Rows from block 3 of the denoiser of a small text-conditioned image diffusion model, named by matrix and row number. Rows with one number within an expert belong to one neuron, the router's apart. Each number is 128 + 24 x the weight over its row's rms, rounded and kept within 0 to 255. All counts start at 0. Numbers have three digits each. After the name is the row's rms in percent of the matrix's.
Before each expert's rows are labels from the 100 images, of 14976 (inputs lightly noised), where the router gives the expert most weight on average: "strongest on" is what is common among them. Only what is clearly more common there than usual is listed. The data: photos of plants, animals and fungi (iNaturalist).
# router: router (model.blocks.3.mlp.router.weight, 16x160, trained with AdamW), inputs 108-159
# up: expert up (model.blocks.3.mlp.up, 16x160x160), inputs 108-159
# down: expert down (model.blocks.3.mlp.down, 16x160x160, transposed), outputs 108-159

# expert 13
strongest on: phylum Arthropoda; class Insecta
router.13 094:147091113135106141152116154124174122137112068121156113145125113107074114115148139119137138124155100107122126163126101125137155103188132123147116141162156123
up.0 094:146132106103123089102115139120151084129119121121124102213121133112158149171127136114133111138129125087132124132125108143146125105184171114124095158159120140
down.0 100:157120094122091152140136121086171161100165116152142083156119100119122136104127120140104147140135131115155147123148129149164095123105115107105160104080105168
up.1 097:113133146152148175132134141138126088123140138172137149107118120108135107125138136096129108121152094121125123152068141118064103093082152076156126115120148125
down.1 103:137139118139141082090117129119192086133166124162109137165142126110103118103130126131146113106144131135191104125174137123151072105123074153110130136166159059
up.2 094:110154117147126145168083072148156119137135155134153106075130120113146111156155135120112134146120144151105137098129127101107125113130104090163175098134158128
down.2 103:138124130123147135119110125120096105126182152131115131129125151115147152104071123078127123156139170142088165157120107133101135157146096104124126116152100153
up.3 111:106122111125091110148093118163133143143072131121092106093131121160139133133172124139126131100112128105119171132135096137126127144118119121107140156081125066
down.3 104:128137083069142158148146124112108099108166113166170131144084140104166146166104101159155105123126159167189119136131146127120112081171165106117138144172087130
up.4 119:092121120139157124071122122113145096135136122135110138155137112097145095105111110105150118126125114145123148160078121145131093158137156107104152130145125125
down.4 129:181127140160124132144120150126108144118066108109092098088141103108107156170117139150124118131154130119099140142160128132133113092163159124132153120126139100
up.5 112:111127127121105170075134091151133137127147145145141103095113126142127151115121137063107117141153086129107183128113148093143138149166137131063166087103102116
down.5 113:122139138111120110173082139128119133147145128135134118115131151131142132162112113108133153151150102126078167106137122122138101135146116120077163179086117130
up.6 100:123127110120132116150156104112115124129103175094150133114108125088088113160134131146130135117125148120146144155057139058144169156132088152123113135127151123
down.6 094:124157131088135159118122138145133155098131169110145118109114121130101131125136140148146128111135136121098150114121117064140123144103123105128142144114115106
up.7 092:128108125124079120124135174128166157144120112170124087103111130138151135124128143119124128129125103127123120134127126162127074093123116082147112128152147118
down.7 097:122116119106109065197131137128109101145120105165126126115171106122136133121151147129146129117151137143137131142089164132131122177167132094155130119149112142
up.8 102:126122138125147165128165108130107150115104187114093119146129096095114119149144112141107113127144166137148144153131138125155141128086136140171145162107157121
down.8 096:114139147113133100120135122107087109152115166178139143162084143132094137108121126162155117097163135146138107154126137105144125091114146108065162153172103146
up.9 102:106141117142164188125118149110049134136145147140142110146117116120149121114142149169117114133139149170147151111142184135108152123119150106146160118105161136
down.9 097:134150141107162093100140130103142149121151087098132165129101156140130131147085146138107135140124095152113103157157081153142154114131127129120144099155126136
up.10 090:138120165173134179125117097130166122122129128128138161159124136125150116112073120132084130114121146077149079124140132145135116164126086098114155166149152136
down.10 104:115177108156110097135142117124069157064117096114104133096121132132104127106126151133141147140124132161127107124147135101123103133117102149088105108134153079
up.11 106:151134153086133140093076089131131088140139102129151125126145132130116085155135127109132146158125153144138107130112107198127108151143168152137117152162107126
down.11 098:102128111100132085172129133108096134141105141133143138137122163123139151090121111115131126113125169071125099154136116151078097166146131138108139135161156123
up.12 094:124126143174122132172112134122122160154091176127145135069135104108108137110170113155091136149158139135145088097129122095096144122101113132092125132148128133
down.12 103:136103116126113162155154152106119106140138156104094101106139145141136133136056125096126129111113141153108153138146105108141116115097138142101144125078145120

# expert 11
strongest on: class Aves
router.11 087:117113117134114119071136118141135134130108069132140118139149124118156142146118140140149140115176124139133111171135127129110119136124137114146139171119115131
up.0 069:135124102125151136125117141148152144123136088140140125148129119162132126148113136129075118144145137129136128133086201109154141101125133105099143159113160119
down.0 088:151100157134110112142131150147084126134123147138142116135148185111124141173134120129133101109141138146157120161099155111188112156142140148124144082099155119
up.1 102:139132128110089119113115156143126164110141147138114111156103122098142130056123116133124116140153119121135114138147122161139102132130141157151131186126126123
down.1 083:148130110171129071108124139159150101097102141121058115117135127124146134095062153104174132134192109104161153128117114115183104151118114081123149132140116079
up.2 105:133170126138092163137102129121124118140138086203150108135144129136136121132148131112152151137156128128095130115116142112112079146165136072196118120114115175
down.2 091:123146091134132097099096135140107128112132164130206118165124154122119123112181132115175138130087119137109144128113104133087129167146151163117094150136132119
up.3 098:130099154117159151111108101118150143135191137131157176170131135146118130126129126134107151121144125133145071116170127138133156122159114125162140136126130142
down.3 102:133117122134154098142094102117118143147131108109103104127125144142149133154097156143129148171142098111118149109128151137123094145191113116147105085140107159
up.4 096:124131100174120100119113164085129139136142146128110124111114121144131128111146152127044104141133130118129106107116138119119161137138151117154112131172120142
down.4 098:133119128138112149153099127080150105149110091126119144133120128139107137102173155098132126132116140140120128108155147132145171149123142137139101143131108064
up.5 086:112126156115150136110127144143138093124130104143105138103124137104145098129108118105123147115136106166065113126172130128143126123174110081143152124132138134
down.5 088:143094140143138130133140152164163083121124141140104146101167170156111148116165106110141115130147133125159118175111131108096117115111144138130152143098150158
up.6 099:089157108125094093106130131151140133102131213093134129124128111132116137144028143098110104148126118138135146151143147117141111154167121110159128111159135139
down.6 087:131106084120138133115122134152063123124120153108118152119124136154084121098170124124201121145117109140165152107159131107103112171134103080160141113123146137
up.7 110:157125122123144211094146115101108214122089145129123126097126119155114129124058083101108110152137112094125149108123156125109086150150107083153116115121143171
down.7 101:162148142137115117139118138112111127124175147154158130140122131113141126139156148142107144106159110123123161127122126135119099147131115113148119081095156188
up.8 093:159127141157139150114103160133114109119101120107132146124116145106143156138148169126150129071107125116107159144151115134124103118116109157106116196143130124
down.8 091:129093141093148112104108110164080113133121136095116136121152115140134130114122140139141124119130139100150146127150122134112133135112083147160144151132110120
up.9 092:131136168099161125075138130113150115121107078082091134217114147145144105110123117143149118077084116115110153118101138129079118141103098097141117125110154135
down.9 099:115136117083108109110130138120132121114145149125146149173137112128127157142120126099094121117167128079142150094097118172174144104136122123146139147120156132
up.10 102:127109102170131128139149135132133148166092134147113122122133122110139162154121151124074128121124109164124088105128135141142158112130139170157177124156106165
down.10 086:145091137133129097114116151120132121148115061110170142133119137121133123140143139125113123142178128119106080132061125132141158134130141119124173104108159114
up.11 110:121121120097116111124123152142091116138157143109103114169110111125101128171145149127116110140116124142164131169129149175152137113137121198103124131159125117
down.11 093:149165112081148125131161131100147154136149170131153157194118141120111110103120136091160121165137137117124145117135142107128101127154134071100101100118112091
up.12 100:136110147125123107110135128121142132118087176164172117130100101115133128114143100137113122129147107123154098115132113123100137137164119128169126149137134159
down.12 121:150109104126144175105136122105104159115202140102114092116118129139103136115080132166127112116131157143123158130149141102182108095156153104137096111096105199

# expert 7
strongest on: phylum Chordata; class Aves; order Accipitriformes; family: Accipitridae
router.7 081:105129114139103110080156099115127130125088139133126137125115080120182168148130152119101124095161131131133164149115111148083108105131122113147135158152119146
up.0 114:152134154141064128127134157142122109100130077157179183147127142112156128191148108132151157104129124121146147130129115127098121160152150102117124149147098152
down.0 102:136116096146119106087111131166159135131102139105142150150136125139167091115103128156100118061134119148152137146142179113125080122149118129113172111172141122
up.1 109:124126156117169169145174118125124119134133109156147099083128157104120107154101126092119131128110125118115115164092126128094143085138133127142107141141121152
down.1 119:116134115115146103137170148131140163130143147145139113132130095128123160140178129120146105125164135154154116134096157115119145111135174142159126123106112139
up.2 122:140123102094117110126131097126182170114074097187114149082133103158108155108112079125145123114120104110110119153111133118115151111121112128163114158112148150
down.2 102:113126170105069122120158166104120076133117168087133149097117124132148116132117123141112143142097136147155146096171140216115164115152139107143136122103120118
up.3 021:154103111112123130140079134144115141135116137138160116148122113103113124104115149111124060173111145105124114109134137126123148136117123130139169094100136125
down.3 025:147128136143098118130125132138146148145146131137118134123124139142143124119126144138138171138125118106088129127121030136147137104116139156111123109133119130
up.4 118:131138109118172115113164103119176169113139153088145095107121176120097118119114129125118128133151131099104079136109100127112102180127176124094140161158151125
down.4 098:104130128136146135104137125143128185121152129090116145100097103124118129138106144124127110146111081092073075054125101130078126177123123107145169119121124129
up.5 102:121093152104124141102133115163142067121093129133131129094124137129113128151162140121130115109099134171134128143078111114099151144132114103172164101144116110
down.5 100:123110114172073109113136094139126148137123120120152106173092107144134116157111109153108107122120087140112139126100149128142112126119068129136103122117095100
up.7 113:127143150145142113175124126160122150158128204139135172113120144129119133134159129146103138138119118165152139134142114132112161103186138095085152090128161169
down.7 120:144173104132128123114128122152160136132141164147138146153120117121126103171100122151148123106113120158106121140130131065139155135078165120099090182134102162
up.8 099:135154125155141104113147105151122104115139080138132148124142124128144138072130137104164114134111112132123134154132098145146190138117121148100089168169142103
down.8 095:142109129145110077147151171141139119138046121112136142144104149138123144116123110052184142132109122126074078123146114144121136169154160134106118168112135086
up.10 112:141128162120127125117137109166119129141119163073106113149124161110161106127141153123164178128149130113097108155159142142121134132128119115160115126104143177
down.10 111:126130156159177102186140081157119136130096148133102099104143092138179132131107152128116133075138107095122162119118169108164134144110152134195185128111149129
up.11 107:112139153117131150150165110129153136130115141151132095077134133135085114155124143174114134153159145129150175140124126138099109079132136118157134130068116135
down.11 131:153133101088099089122143078093162141116123137120133120085105103106156121110086157180149124186123133137115144153162137123126105107108123136109113143172137156
up.12 119:117140138114166125128117159128127141114122162141111153126126183111104122143148129100081125112136136149158087169096157147172161119112117081131134112113119127
down.12 104:136150158086101202107134158119127138130069089131142134129132108120130091132113134132146140160124138160121142148129120127098126116172120160116096118147129144
up.13 093:116127139117123137149120124135134142145094139074126164131137127144087088122122135153152142136134079180116100136103147112120079161159142073091158114149150119
down.13 099:124111125119131139105116116146151113141102130101093115100158145149128100123126128106113111110081069145111122135125120101151122190124104140183132128114100117
up.14 120:131122100162181150130132116099130130121137135151140122151141105101113138148138143107155126092130102099135078164107133062082104075157171111113166113117173158
down.14 095:154120145123117092126111109116145127133145156142132181104123132113108141115103110148112136120124092136119130074131126133140159103120143146130109138152053136

# expert 6
strongest on: class Aves; phylum Chordata; order Accipitriformes; family: Accipitridae
router.6 120:141150134150155103116153101124167116138171169148172117150119124129167157140139127139094133110129147116124086117087172137166118121164109122185146158171155139
up.0 107:130133100142090115122122103147150118124161125142174187101139110126139140149098125087138118132162125131183130154092094127171142150134146125107099113189124141
down.0 104:161121094102136142150134176117193110126106153147118136154099135121114125155116153133088121127126118132140113173083107154072074131146162152112140138058147132
up.1 106:135120121113106144169137110117124126136129124139121149133139122114177121138118107113133107118156115112134138121094108092181176105132134064128133119112131123
down.1 112:121126130072090196089133128108101146132099116107100123131107144155090125117153133110108124132123130145129151126102102104112166084122129113071148106110110145
up.2 112:089141105161137121150123090129174145126120119124127186150139152136161177150119126086104110119155122114159123143092093126159147090128142109088133162136113123
down.2 097:148141090092092110134132145127159112108155109139158148097118168143123159148146146147165141140137154120103141148094138113111113098117144139125163149148122189
up.3 110:139168142114082196111134090127106157127129120114124148109118078124128142120109123145170119115140146107130112149086133095177124058127129090131116125126127098
down.3 101:105153145155113161136130182143137103124136141141148095103098127135150142139136150146116117112157123166162121118131077124088154127119127110129133161084129151
up.4 102:108116155125095132151119092111143141142167150149186173121127131133114148131150124139120121138129143120143120070109082106175138109140125182069133138120081068
down.4 105:119127116132114135154156099103141137146129150133119141097130143145119132151108127135169106170140111167090133116185131094082177119172108136127142180122085161
up.5 094:127087164098122162109109081156117124130131185178145136182143136112103163163120147119127113133148151143129083128137133115174110157111101180184098133110087122
down.5 102:119118107114089099114153114133140118113136130141087144115124131141135118126137118190160111146126122118136133119201174148134103122128055123181152173091126108
up.6 110:132140124162152145130159179141076096096136129190141142119131121119105087144128111170109132121134151108136085110118138157088123140155159131143137130128101127
down.6 091:106162122190155155118136101134141129128109154125148106097121152138090127130118134186105124116138131152121111152177129126119135215129120136108164107122169130
up.7 009:138110151131123140127076140150112150096128116142105152122128133149159142147144145121136138138177131117139102110151087159123136112100096084118147097124115128
down.7 008:089132169102154122120133098119092077118135099133108115108099188182137165176144094131118088116109128143118103127107154111156148166125111123129086164158126138
up.8 090:113101086149160124176122150131098140137175118144133106082134135114136123112172106131113137130097155146163121101112136112113176116110129150113088152119168121
down.8 092:165152112161123155144143125175094107099100147118122132152131110136129140159120120134150120145123113101099146148109150100128123115104133130082171112136129135
up.9 101:153148119155133166099099099127117135112115145055082151125157139187131106115115140093090161084157114176141085140121149185176122114107070156143121102104078126
down.9 101:128121131125141097051129105133134155128155168116119114116127128131118059137113122114074115155112110177132157088132114122137174121118102159139138126142112145
up.10 137:135142118136125163080145062132139132122114159199111170121133085115178174142139123144132121094139146154133157159130098137117127125133156133067145123091118131
down.10 117:106125104151113120123102155139136140124146170163193132148126117124146149123133122153117122099108128128130150139163137159109100112098148119093158139152121141
up.11 094:106136120111108111080169146135135123115126114119142138170125103133096129154115133123131084135094147069132095102129157093100134139163150125105145137090123102
down.11 088:159152147133158133112134108125111107135086125085116134116144089120139121117126136146111123162107160149150101133099143088087142125114109104184160091105141138
up.12 115:131085135123140122118117092119139112133119156128124154143119138122152109139181135131130126152120131153156114191080136119152166161132116210097152098161108165
down.12 117:105117092147122139127127117129142118127133166121128128111117137123103165104179111135111128137126130122119108154123119091109128107130070121069098153046117153