config = dict(
    arch='dit',
    model='text-conditioned image diffusion model',
    dataset='photos of plants, animals and fungi (iNaturalist)',
    train_examples=155796,
    image_size=32,
    horizontal_flip=True,
    conditioning='text',
    objective='v',
    cond_dim=192,
    tokenizer='word',
    vocab_size=2724,
    text_encoder_width=256,
    text_encoder_layers=6,
    text_encoder_norm='layernorm',
    text_encoder_norm_position='pre',
    text_encoder_activation='star_relu',
    text_encoder_mlp_ratio=4,
    text_encoder_head_dim=64,
    text_encoder_fused_qkv=False,
    text_encoder_bias='all',
    text_encoder_qk_norm=False,
    text_encoder_parallel_block=False,
    text_encoder_inner_norm=False,
    text_encoder_drop_path=0.1,
    text_encoder_positions='learned',
    cond_dropout=0.1,
    norm='rmsnorm',
    hidden_act='squared_relu',
    mlp_ratio=2,
    head_dim=48,
    fused_qkv=True,
    qk_norm=False,
    inner_norm=False,
    moe='expert_choice',
    num_experts=16,
    moe_every=2,
    expert_mlp_ratio=1,
    experts_per_token=1,
    shared_expert=True,
    patch_size=[4, 4],
    layers=6,
    width=160,
    positions='learned',
    residual_init='zero_last',
    optimizer='muon',
    muon_scale='original',
    learning_rate=0.028,
    momentum=0.9,
    nesterov=False,
    orthogonalizer='newton_schulz_5',
    adamw_lr_other_params=0.001,
    max_steps=27100,
    batch_size=64,
    epochs=11.1,
    lr_schedule='cosine',
    final_lr_fraction=0.1,
    warmup_steps=1350,
    weight_decay=0.002,
    adamw_weight_decay_other_params=0.05,
)
Rows from block 2 of the denoiser, named by matrix and row number. Rows with one number belong to one attention dimension. Each number is 128 + 24 x the weight over its row's rms, rounded and kept within 0 to 255. All counts start at 0. Numbers have three digits each.
# q: cross-attention query (model.blocks.2.cross_attn.q.weight, 144x160), inputs 0-159
# k: cross-attention key (model.blocks.2.cross_attn.k.weight, 144x256), inputs 0-127
q.87:144147117132121138087156126104098126158114151136073128080107138108127139144150110106100120156160100136085133149164112100156120151151123122102122121145147152166116150119089111117125078125096102151136135099116141063133166129119155095108180076140148185114142145113124150164166137107149072137169118157116139129078123143129147145157141114139145121107105126115099137150120107134117154165138170119161124132089104089141154125130105142094155139128148132166110123145125109140130076129109102
q.88:093089127170115154124089147111150122144101132148118102093148141091099122138129088143127135165160123135113107177071086155113148074145132098161125084172114087099159128099130137102117182125122163109129126109168130095128127109142118117119157137144142125140166091121129102148150135106170168129131095154138108121154135123123074164152156159127099119136115154103143162175133140136147150144133148143151143104111170119135126143107161136167131155114151144110138156107129113146157169114128125
q.89:123077141148110109137121165132167164160116099116094109122120146085124127201155090126120091113156142114075136166099097144119122132157121115130125112190111123105143156118159104124134147127117176100137150116089121121138124113104129138089152146135165124126137103132107132113112104109151113132151097098160144097118107156173077148137138143140145092171113121112134125138101098157146140156154148161105150105147139139122097141112167132167141129141166156097155150124158120143137161097093159
q.90:144127121111175115120147150117158109091124131127152152123093127160120148110137056130186143108082107140144142122142157114158102161150141139094116187101138103197146117115140111161181100108134120088110128102110107170117164101172154123140086102119128123149099162122089145145129075096108144089103163125143102136133135141131161118153118112144154162096134081113139121105147127110107120101142141108145146157145108113129145121162131132097110112118145128139140105117136137103114096125117146
q.91:151121106130156132108136127129098133119077140104166131094125141142108143148147105113146105126103078126125136071157128130164117161125160156154120141077154124132145155081117134117133101120124103137118105095149126067156144139097135112152106158128129117101115179098107128116161095146155104113132121163150109132089156120097183149134125157136190162095145100085133129108118108119065108119103149069141125129104112099138112100098118144113140126153126117154115138123125091098118098145143111
q.92:126141151139149127144084077178146133134118097125127105138157130129136110148121132121102169108174156161129087116072105101104142069090128119109149106138087131075155136158159127091109197180119166136155153136131109144119110111164110107101147100135135103110165100140136120108129167131115167174154139119138127145108135094171090109122149105118123112153136163114103100167151131161173164127121086155141147130126138117142140131137144118151129151126121148116121138110148138141119157142119129
q.93:131142158109143135149072102123183178127125112139099123093155133153109094152091114139115058112148165150136099132082098107119130048100074101124133112128117118124169139139133120110128125193129129136151150097140099114160113158153116134108161098107156139081154109132115111133157119142152098169099138126131141146144124133151105140092154143131153124129128164096122101139118122081147137109109108080142108139114137104117162131120158149148138162139138151090116139134129124122103133109126106
q.94:161128115145145139106183143140076107139144131113148138130100112156105162128135135121166141139080084148117155118198137114162139185128155155091151151100144123165116104121129136144156079099168094131080122146091124127120153141076135138165095162136103174126113195127120159130111117119115129101147133132106134138103120128106177128156095127105151149112148114137140125104125136140099120114132137099120145092122099131139123133148107129114126091112102110151116096127114105093112076145133103
q.95:133105135130137145094211125125112114165155141114139097082109128144131157132111119130110106121080114142102135097151099134142133179152161162091122128083143130162110123103131108161153087087123085134099120057113143084141140147115125111147105135102070114120114147104112128158118080149134108105110125141107163105105131117154167132137136112130134143103150083099131113118084160141120096126135109127124111092118105150149124101122113099090103102152143138139110143112114114120114082139140095
q.96:106156124154138099140099107121151140127125146133140144176129142128092114114130065168135136123176194135132146119101136133117137106136110121133141066155109115113152159141123119136112150121108146124177123121097130169129138132125111073088141150054143160091142107127176123131132141131128150137138138142136139131149122085109122119140122103162120118141124170145099093132150132100138146124121151129109201146146188131153166122133090141154130146098118154096164103133150149150179119138134123
q.97:161128119176142144088171120119115127142128131102138144097112122120120167126132137169144122137094073091118104110151110095182104181167139159142096135102141141131106098111128106151149067101138117148085118099111140139125146131127150133148104132155094099128109157121113131144122072119121115171123146127124122151073125181109173156143139133117120132129144098114155121103113113152103108104124128081147117066091101124131153109131109140122100067118101088132100121132119137135118100135134120
q.98:135148139178087136114098081136196154167120111137122154110142107125154166107156141149119142168082148168131170185142163145156119112095115135111093124129087117130144116139134163159136134147165145152133152137134143081141101112190097134138139110137108106162145109123137120109145118115122119113134142119112138125110172136107081121144127155104147151134109113127142128061151124164109117085128113144107137082111092123106099162152127112144156131136156109091112159107137157143105135123120149
q.99:110113151112108117128089122126169127143119112144067110142117124115151096150128150110120134093160136159122152202091114157094147067104108080117159116156122119092148131159170123108106148161145142123155128115131106153106125109156095112103159121114152117147126082105146104120117123121102144129139094094156161113140139173169077093107154135112110119163098177157133150146141128171159141125105156119130139133116150120133109136132148128160127107142171157114120156125136098138109178128105127
q.100:134129142179128160123121177131108145129145143125084140177124109132115129107129115186111091139102109122113103108138102090118113128139132140156134108153115107125174146145154136120135137156069146117121132121150140118118120167122138110129154172121126154147181083189149111113167131150143160124146136132126134148156143154106123123129126111117131148098086165174088153125120124132147110141160177121128179129140143118109124161077134121149174117126127163072132119102136123122179171097129163
q.101:107112138104083128123099111148144097147116112153097090119105145130160104142151131110085123115127077115145175166079077151136131100126111100149131173143095140077121099131210134101125152146155138121141113109125121095134104108171133118117162117122157151163112086103114094108081123139147118137133105104156146126106125184142111103126132147160158107139129122128136140166150125137139156109121147138103093146117127113111111116131168137111133124109115133119082191126134113118143153172137149
q.102:117174129125136128144098100118160173161096138144164133103123116156163131097136128113132142115117189174107144170118181140122149099099122133079168111131142135138155171117094131141145179145103110113147131156145123134159091085142121115132148164120127129125128123129124113140165150109150109065127121129144144127158155073140127121177149123144147128068115130107143111099144123093127139128107124185120155147176133134122077151166137134124163162150128128109149123116119116109107099128117106
q.103:133128108122130129103213147140119119095127137113106155161117116122096166145160159131151117150114108089134119106178125106124106163132154159129106144097140132178119114129084136133117107134116123128095132109107142147133156153154138143156095126159102142112120147135140181120125116145123110135134156141109111128120125162090153138129096114092082140132135093161143102084099113176104126097132123089155151093121085146142164089153100136141118115121122073142122118127112190137169077147120116
q.104:123101109187162118135130115138087099143160127124163113166124089152128138135156068159128147157110077111135139115166141113120114117178118158171157156115100123133150096125106138115120142092103138111092126159106127112102145151137134123150127135127096146129142106162144152117139089123168105083137105136151120121138128130076147109100134141098135092115130152136126127163092156119118132113154166122126119180132076095137195135137131104109137106073101167135132125121097127116167135147120102
q.105:116115131113103153137074119146165140130128106142095084139120154129149102122123118113082124091150133125143144145066077131109134095112093089146110127154119151092134136115187112141108154174135143150176114121164116104110129140177137139118167113105174125140173089135102088120107145160105162172133111104144139130118111183195112098126149138155135120149126153142117139166141123117166131129144118114136123140135167139091110101112159108146130123136145160106119155111135124133110172138122135
q.106:140131141159136152133079090115128128118146119110141145106134123130169102166107092147113141110121180135141090144122151115129108137130106138111128097113138127116142119140118186148106126128114137158116137122145129117099148166149127147118139124125156076141219128122104105098147155088099142152123153141117137152090175100159104141113111147137163153146130172090124116168168117106143148126120141135117114103097156093136083152080139110131143177086157109087163100129139149115109141113117167
k.87:134134090145109104126153156139103090144141101114132134144158099125140171134194115101160166119168138120090177126127177146146136116101125105162164170205132166125144149067144119132117138152112143115126139081119103124125134141115163143126130094067143113136137131148140148142103114129140100117134137139131106120136115131134126147145101185140140091169140103104112116153147129127177156157141
k.88:144144155114157108124141132119132121164127149119122133141169164150128132141116137157151143102152150114138148170108097121148133112100173120116154180153101101131138114144108127134114159153145119123129132079112125104121125160165167110102119154110098209134181144121123111113121148130133125112120103135133125141111163125174129116147110098153138107117151120133150168090121129103098173151168
k.89:112167106116089133110157119157102089141122114166136145100123127139147131131113164142118117134146127112167159156173096136103129108108096130118152158093125100140145129132153093134112155128161101143086172089128128127117098157111111139126120114140107215120133137114117082158119121113103151116106128110111088131155122170129120147094109107157151118093131154148141134151108112115079149143130
k.90:114100115092125126137126133164143115119090119097091114094118092097100153112166132095107121118086140133124133150152120149109155130188095114147131105135130138132119117106097157143133155142120107092088148079128132123114117096147093085110143112121129078152109120163162131187130105088107125101131157139093140100133172129138090105173090106110115128165146122140086087130137139077116110088156
k.91:143165148127147161100128127134081045126115138122124136150129126130143197143113154128124138141117122155160123150112147144130165128083142095178152205138118144134097115112127121133144177126156133121131143157096135126132119146127156122114144125080131099148159121120128116138095126103112125141121107179095113133125144133143135093146104128136058106189136098145111151152126135130117111167143
k.92:130114158141126145144132133129141153148100117137128106113139131135126116148131143087146111134118132139141132114115118122120133166128129138111123126155144103148144145155119140174131109164127101131134126194136159126135150133149096122131095131128108251128078115128107117149130107134111112126147151103134192157121123149122149148131133100164144148158130146091128128104106115135144107121103
k.93:141133131131139166119150128121121100145115129115160107183108102108111144104185147071100142138142132119132127132149097172137160108112142149146108183147117129098122149139129122136136157213148135134109141091130133116100118151105124135112114129054122143129149122153183158140139155115098128142104136137095129157140127096154129100135125175135117108164108090156122096148137138114173149159118
k.94:147139143169126129108114143142107157111141121107131127099140092122117199144056121171124141140141135141142147122120171133123141118114141114132117103150131126125110114100118126129137122115122139129146104169119138157137116072108104129118142140131142050145117079123072142104131106104148140122131136116143188071130079110118123151124128140147115120114140115134136159118132102139130160112141
k.95:122124132139111149104114096130112081127130150137162140134118140124100119119201127169145092137095138118090120121113162123125125141146122111146127119083145147098140151121125136128130107165139124134104131068130088111127123145129145177108137116119163039116122071096107137100144130135138135124132121134125163152139104148132147121111105165126114140120136094136139145126142154131139130107130
k.96:133155102112153161122114126150131114142161146122110132117140204159137139124133159098147124118087129097157125129134147147150112131120117102122115162172135130115100181142114151112117172134141087123121107120103126151154104106115140132137176122075107114107143065149134118134143111104137135139128128123133112191173098150086143055141141144131087111116117087137118109169160113137150093087131
k.97:093134204157090115123130127083143137109102146112109134120126097112118098124098107126150143150177135114135112082145108118104109127116129134124124090147125127172096105134126135152168105143147158125107137135128160138093139126123108116103123121114118058138101148115136133141116119150108113144101148103111129064107166106109148166124136120106147109124109138119140093125160126115136130101099
k.98:119117173140137124145161100128100121120130133156171115125162119131158128129147137096106110140169136154107148122110136100126137144137129142129094103107138121155144102112130117150129112125166164130156128121121129128162159112110138145115121139224112162151109137101124116148133128115131118130134166143131088105147206143155119147090168117195153135165132183089147137110125148134177092092116
k.99:135128149132113130109117107111130107127136107101117124092145092120117123131163107124136147147099139141105144111114139133125080122105104132086115155073126117113160135114131102125153127151103133137124135160136131142139143133141104131125118129133148156144100144145095116116109139133146121150131124153143140146096154096121140126129135125117179107134148168132126148133129124158162105136098
k.100:109134189128098106118099126144136110136139128147135154208133126123136119117115124137145125137168128116125108128144080116137146132075167105117093139164131106143107137131155175109085116122122118137137147092112122132145148113115146146128113142079111169133091122157132124035126135137139115116179157120103148135178142112113136156097142102141139157142152111145128116125131096124074130102120
k.101:114104167153129129114130133122092122119156132122129154097116048135131102086134110101110144145111094146096145157125090155114136140098130140118135155099140143123097134138112056134146117129144159124170113131113138141133144134080133144141133155184127177136098154083124137126104127089144135146118118135129121091136122117114122105126133103162102131128148153105133154144129152135147104124161
k.102:147128091139171122170108139123129122160128119099120137106130136143133128134121147099149126149081162157111180156119195107143104152140121128149060119122121131140147144133118161140129151141129092124156147128143139138160179153130149129143112167172173147142178158135125126144154132154117136158173168155172160181183124135100111119145151175159112126141123086163126192113129136099166181106168
k.103:110124167163108134104175139118135126109111117164125089154104098097144103176096081121124121120168105118178128105133161152107139122166127125137100121150120143118071120134145098135128065113123154105151101119127104103105147115104128098125104145135125089144134153107062131111112112131119094132108131139104133134086143141145165156100153064089138136134109124104123091085108101110136079141128
k.104:093124095132130147105104151142122127135170119120131132113152162146122132148104093136128104134161098171117119131128074134128142136143100149109105106141127071128083164140131107154164129154143121107136123125171143129124119122132095178119115118105133095154143109121112185156117126124124145147090181125159176138160160140089155115112150046105192171129104128144116124123109146123108121113154
k.105:130136135151136108089118129117148122133126124123135140121114088106136126116157130128127121128116118119137135115108069132124116140097136136123132145098135110129130119153134088125138103123118144132122130155116118113118127122130131103136119117127106200124099159104136116090118136126129122108115094143119140087162156087102116118151129132127124126132123146117128139146138139123131146155132
k.106:124109087131122146165089097110111140101122150114140132141097174109110104110171108143128150111101165102103155121104098106144114120145136131131126128144141157085160102139119161135114167090119126118114134166114091119156131128139137107126169107131141203117124117139137142120141153156102136131110109095120107112182123121138126108156137206169155135141143108119127098135126133108084111099125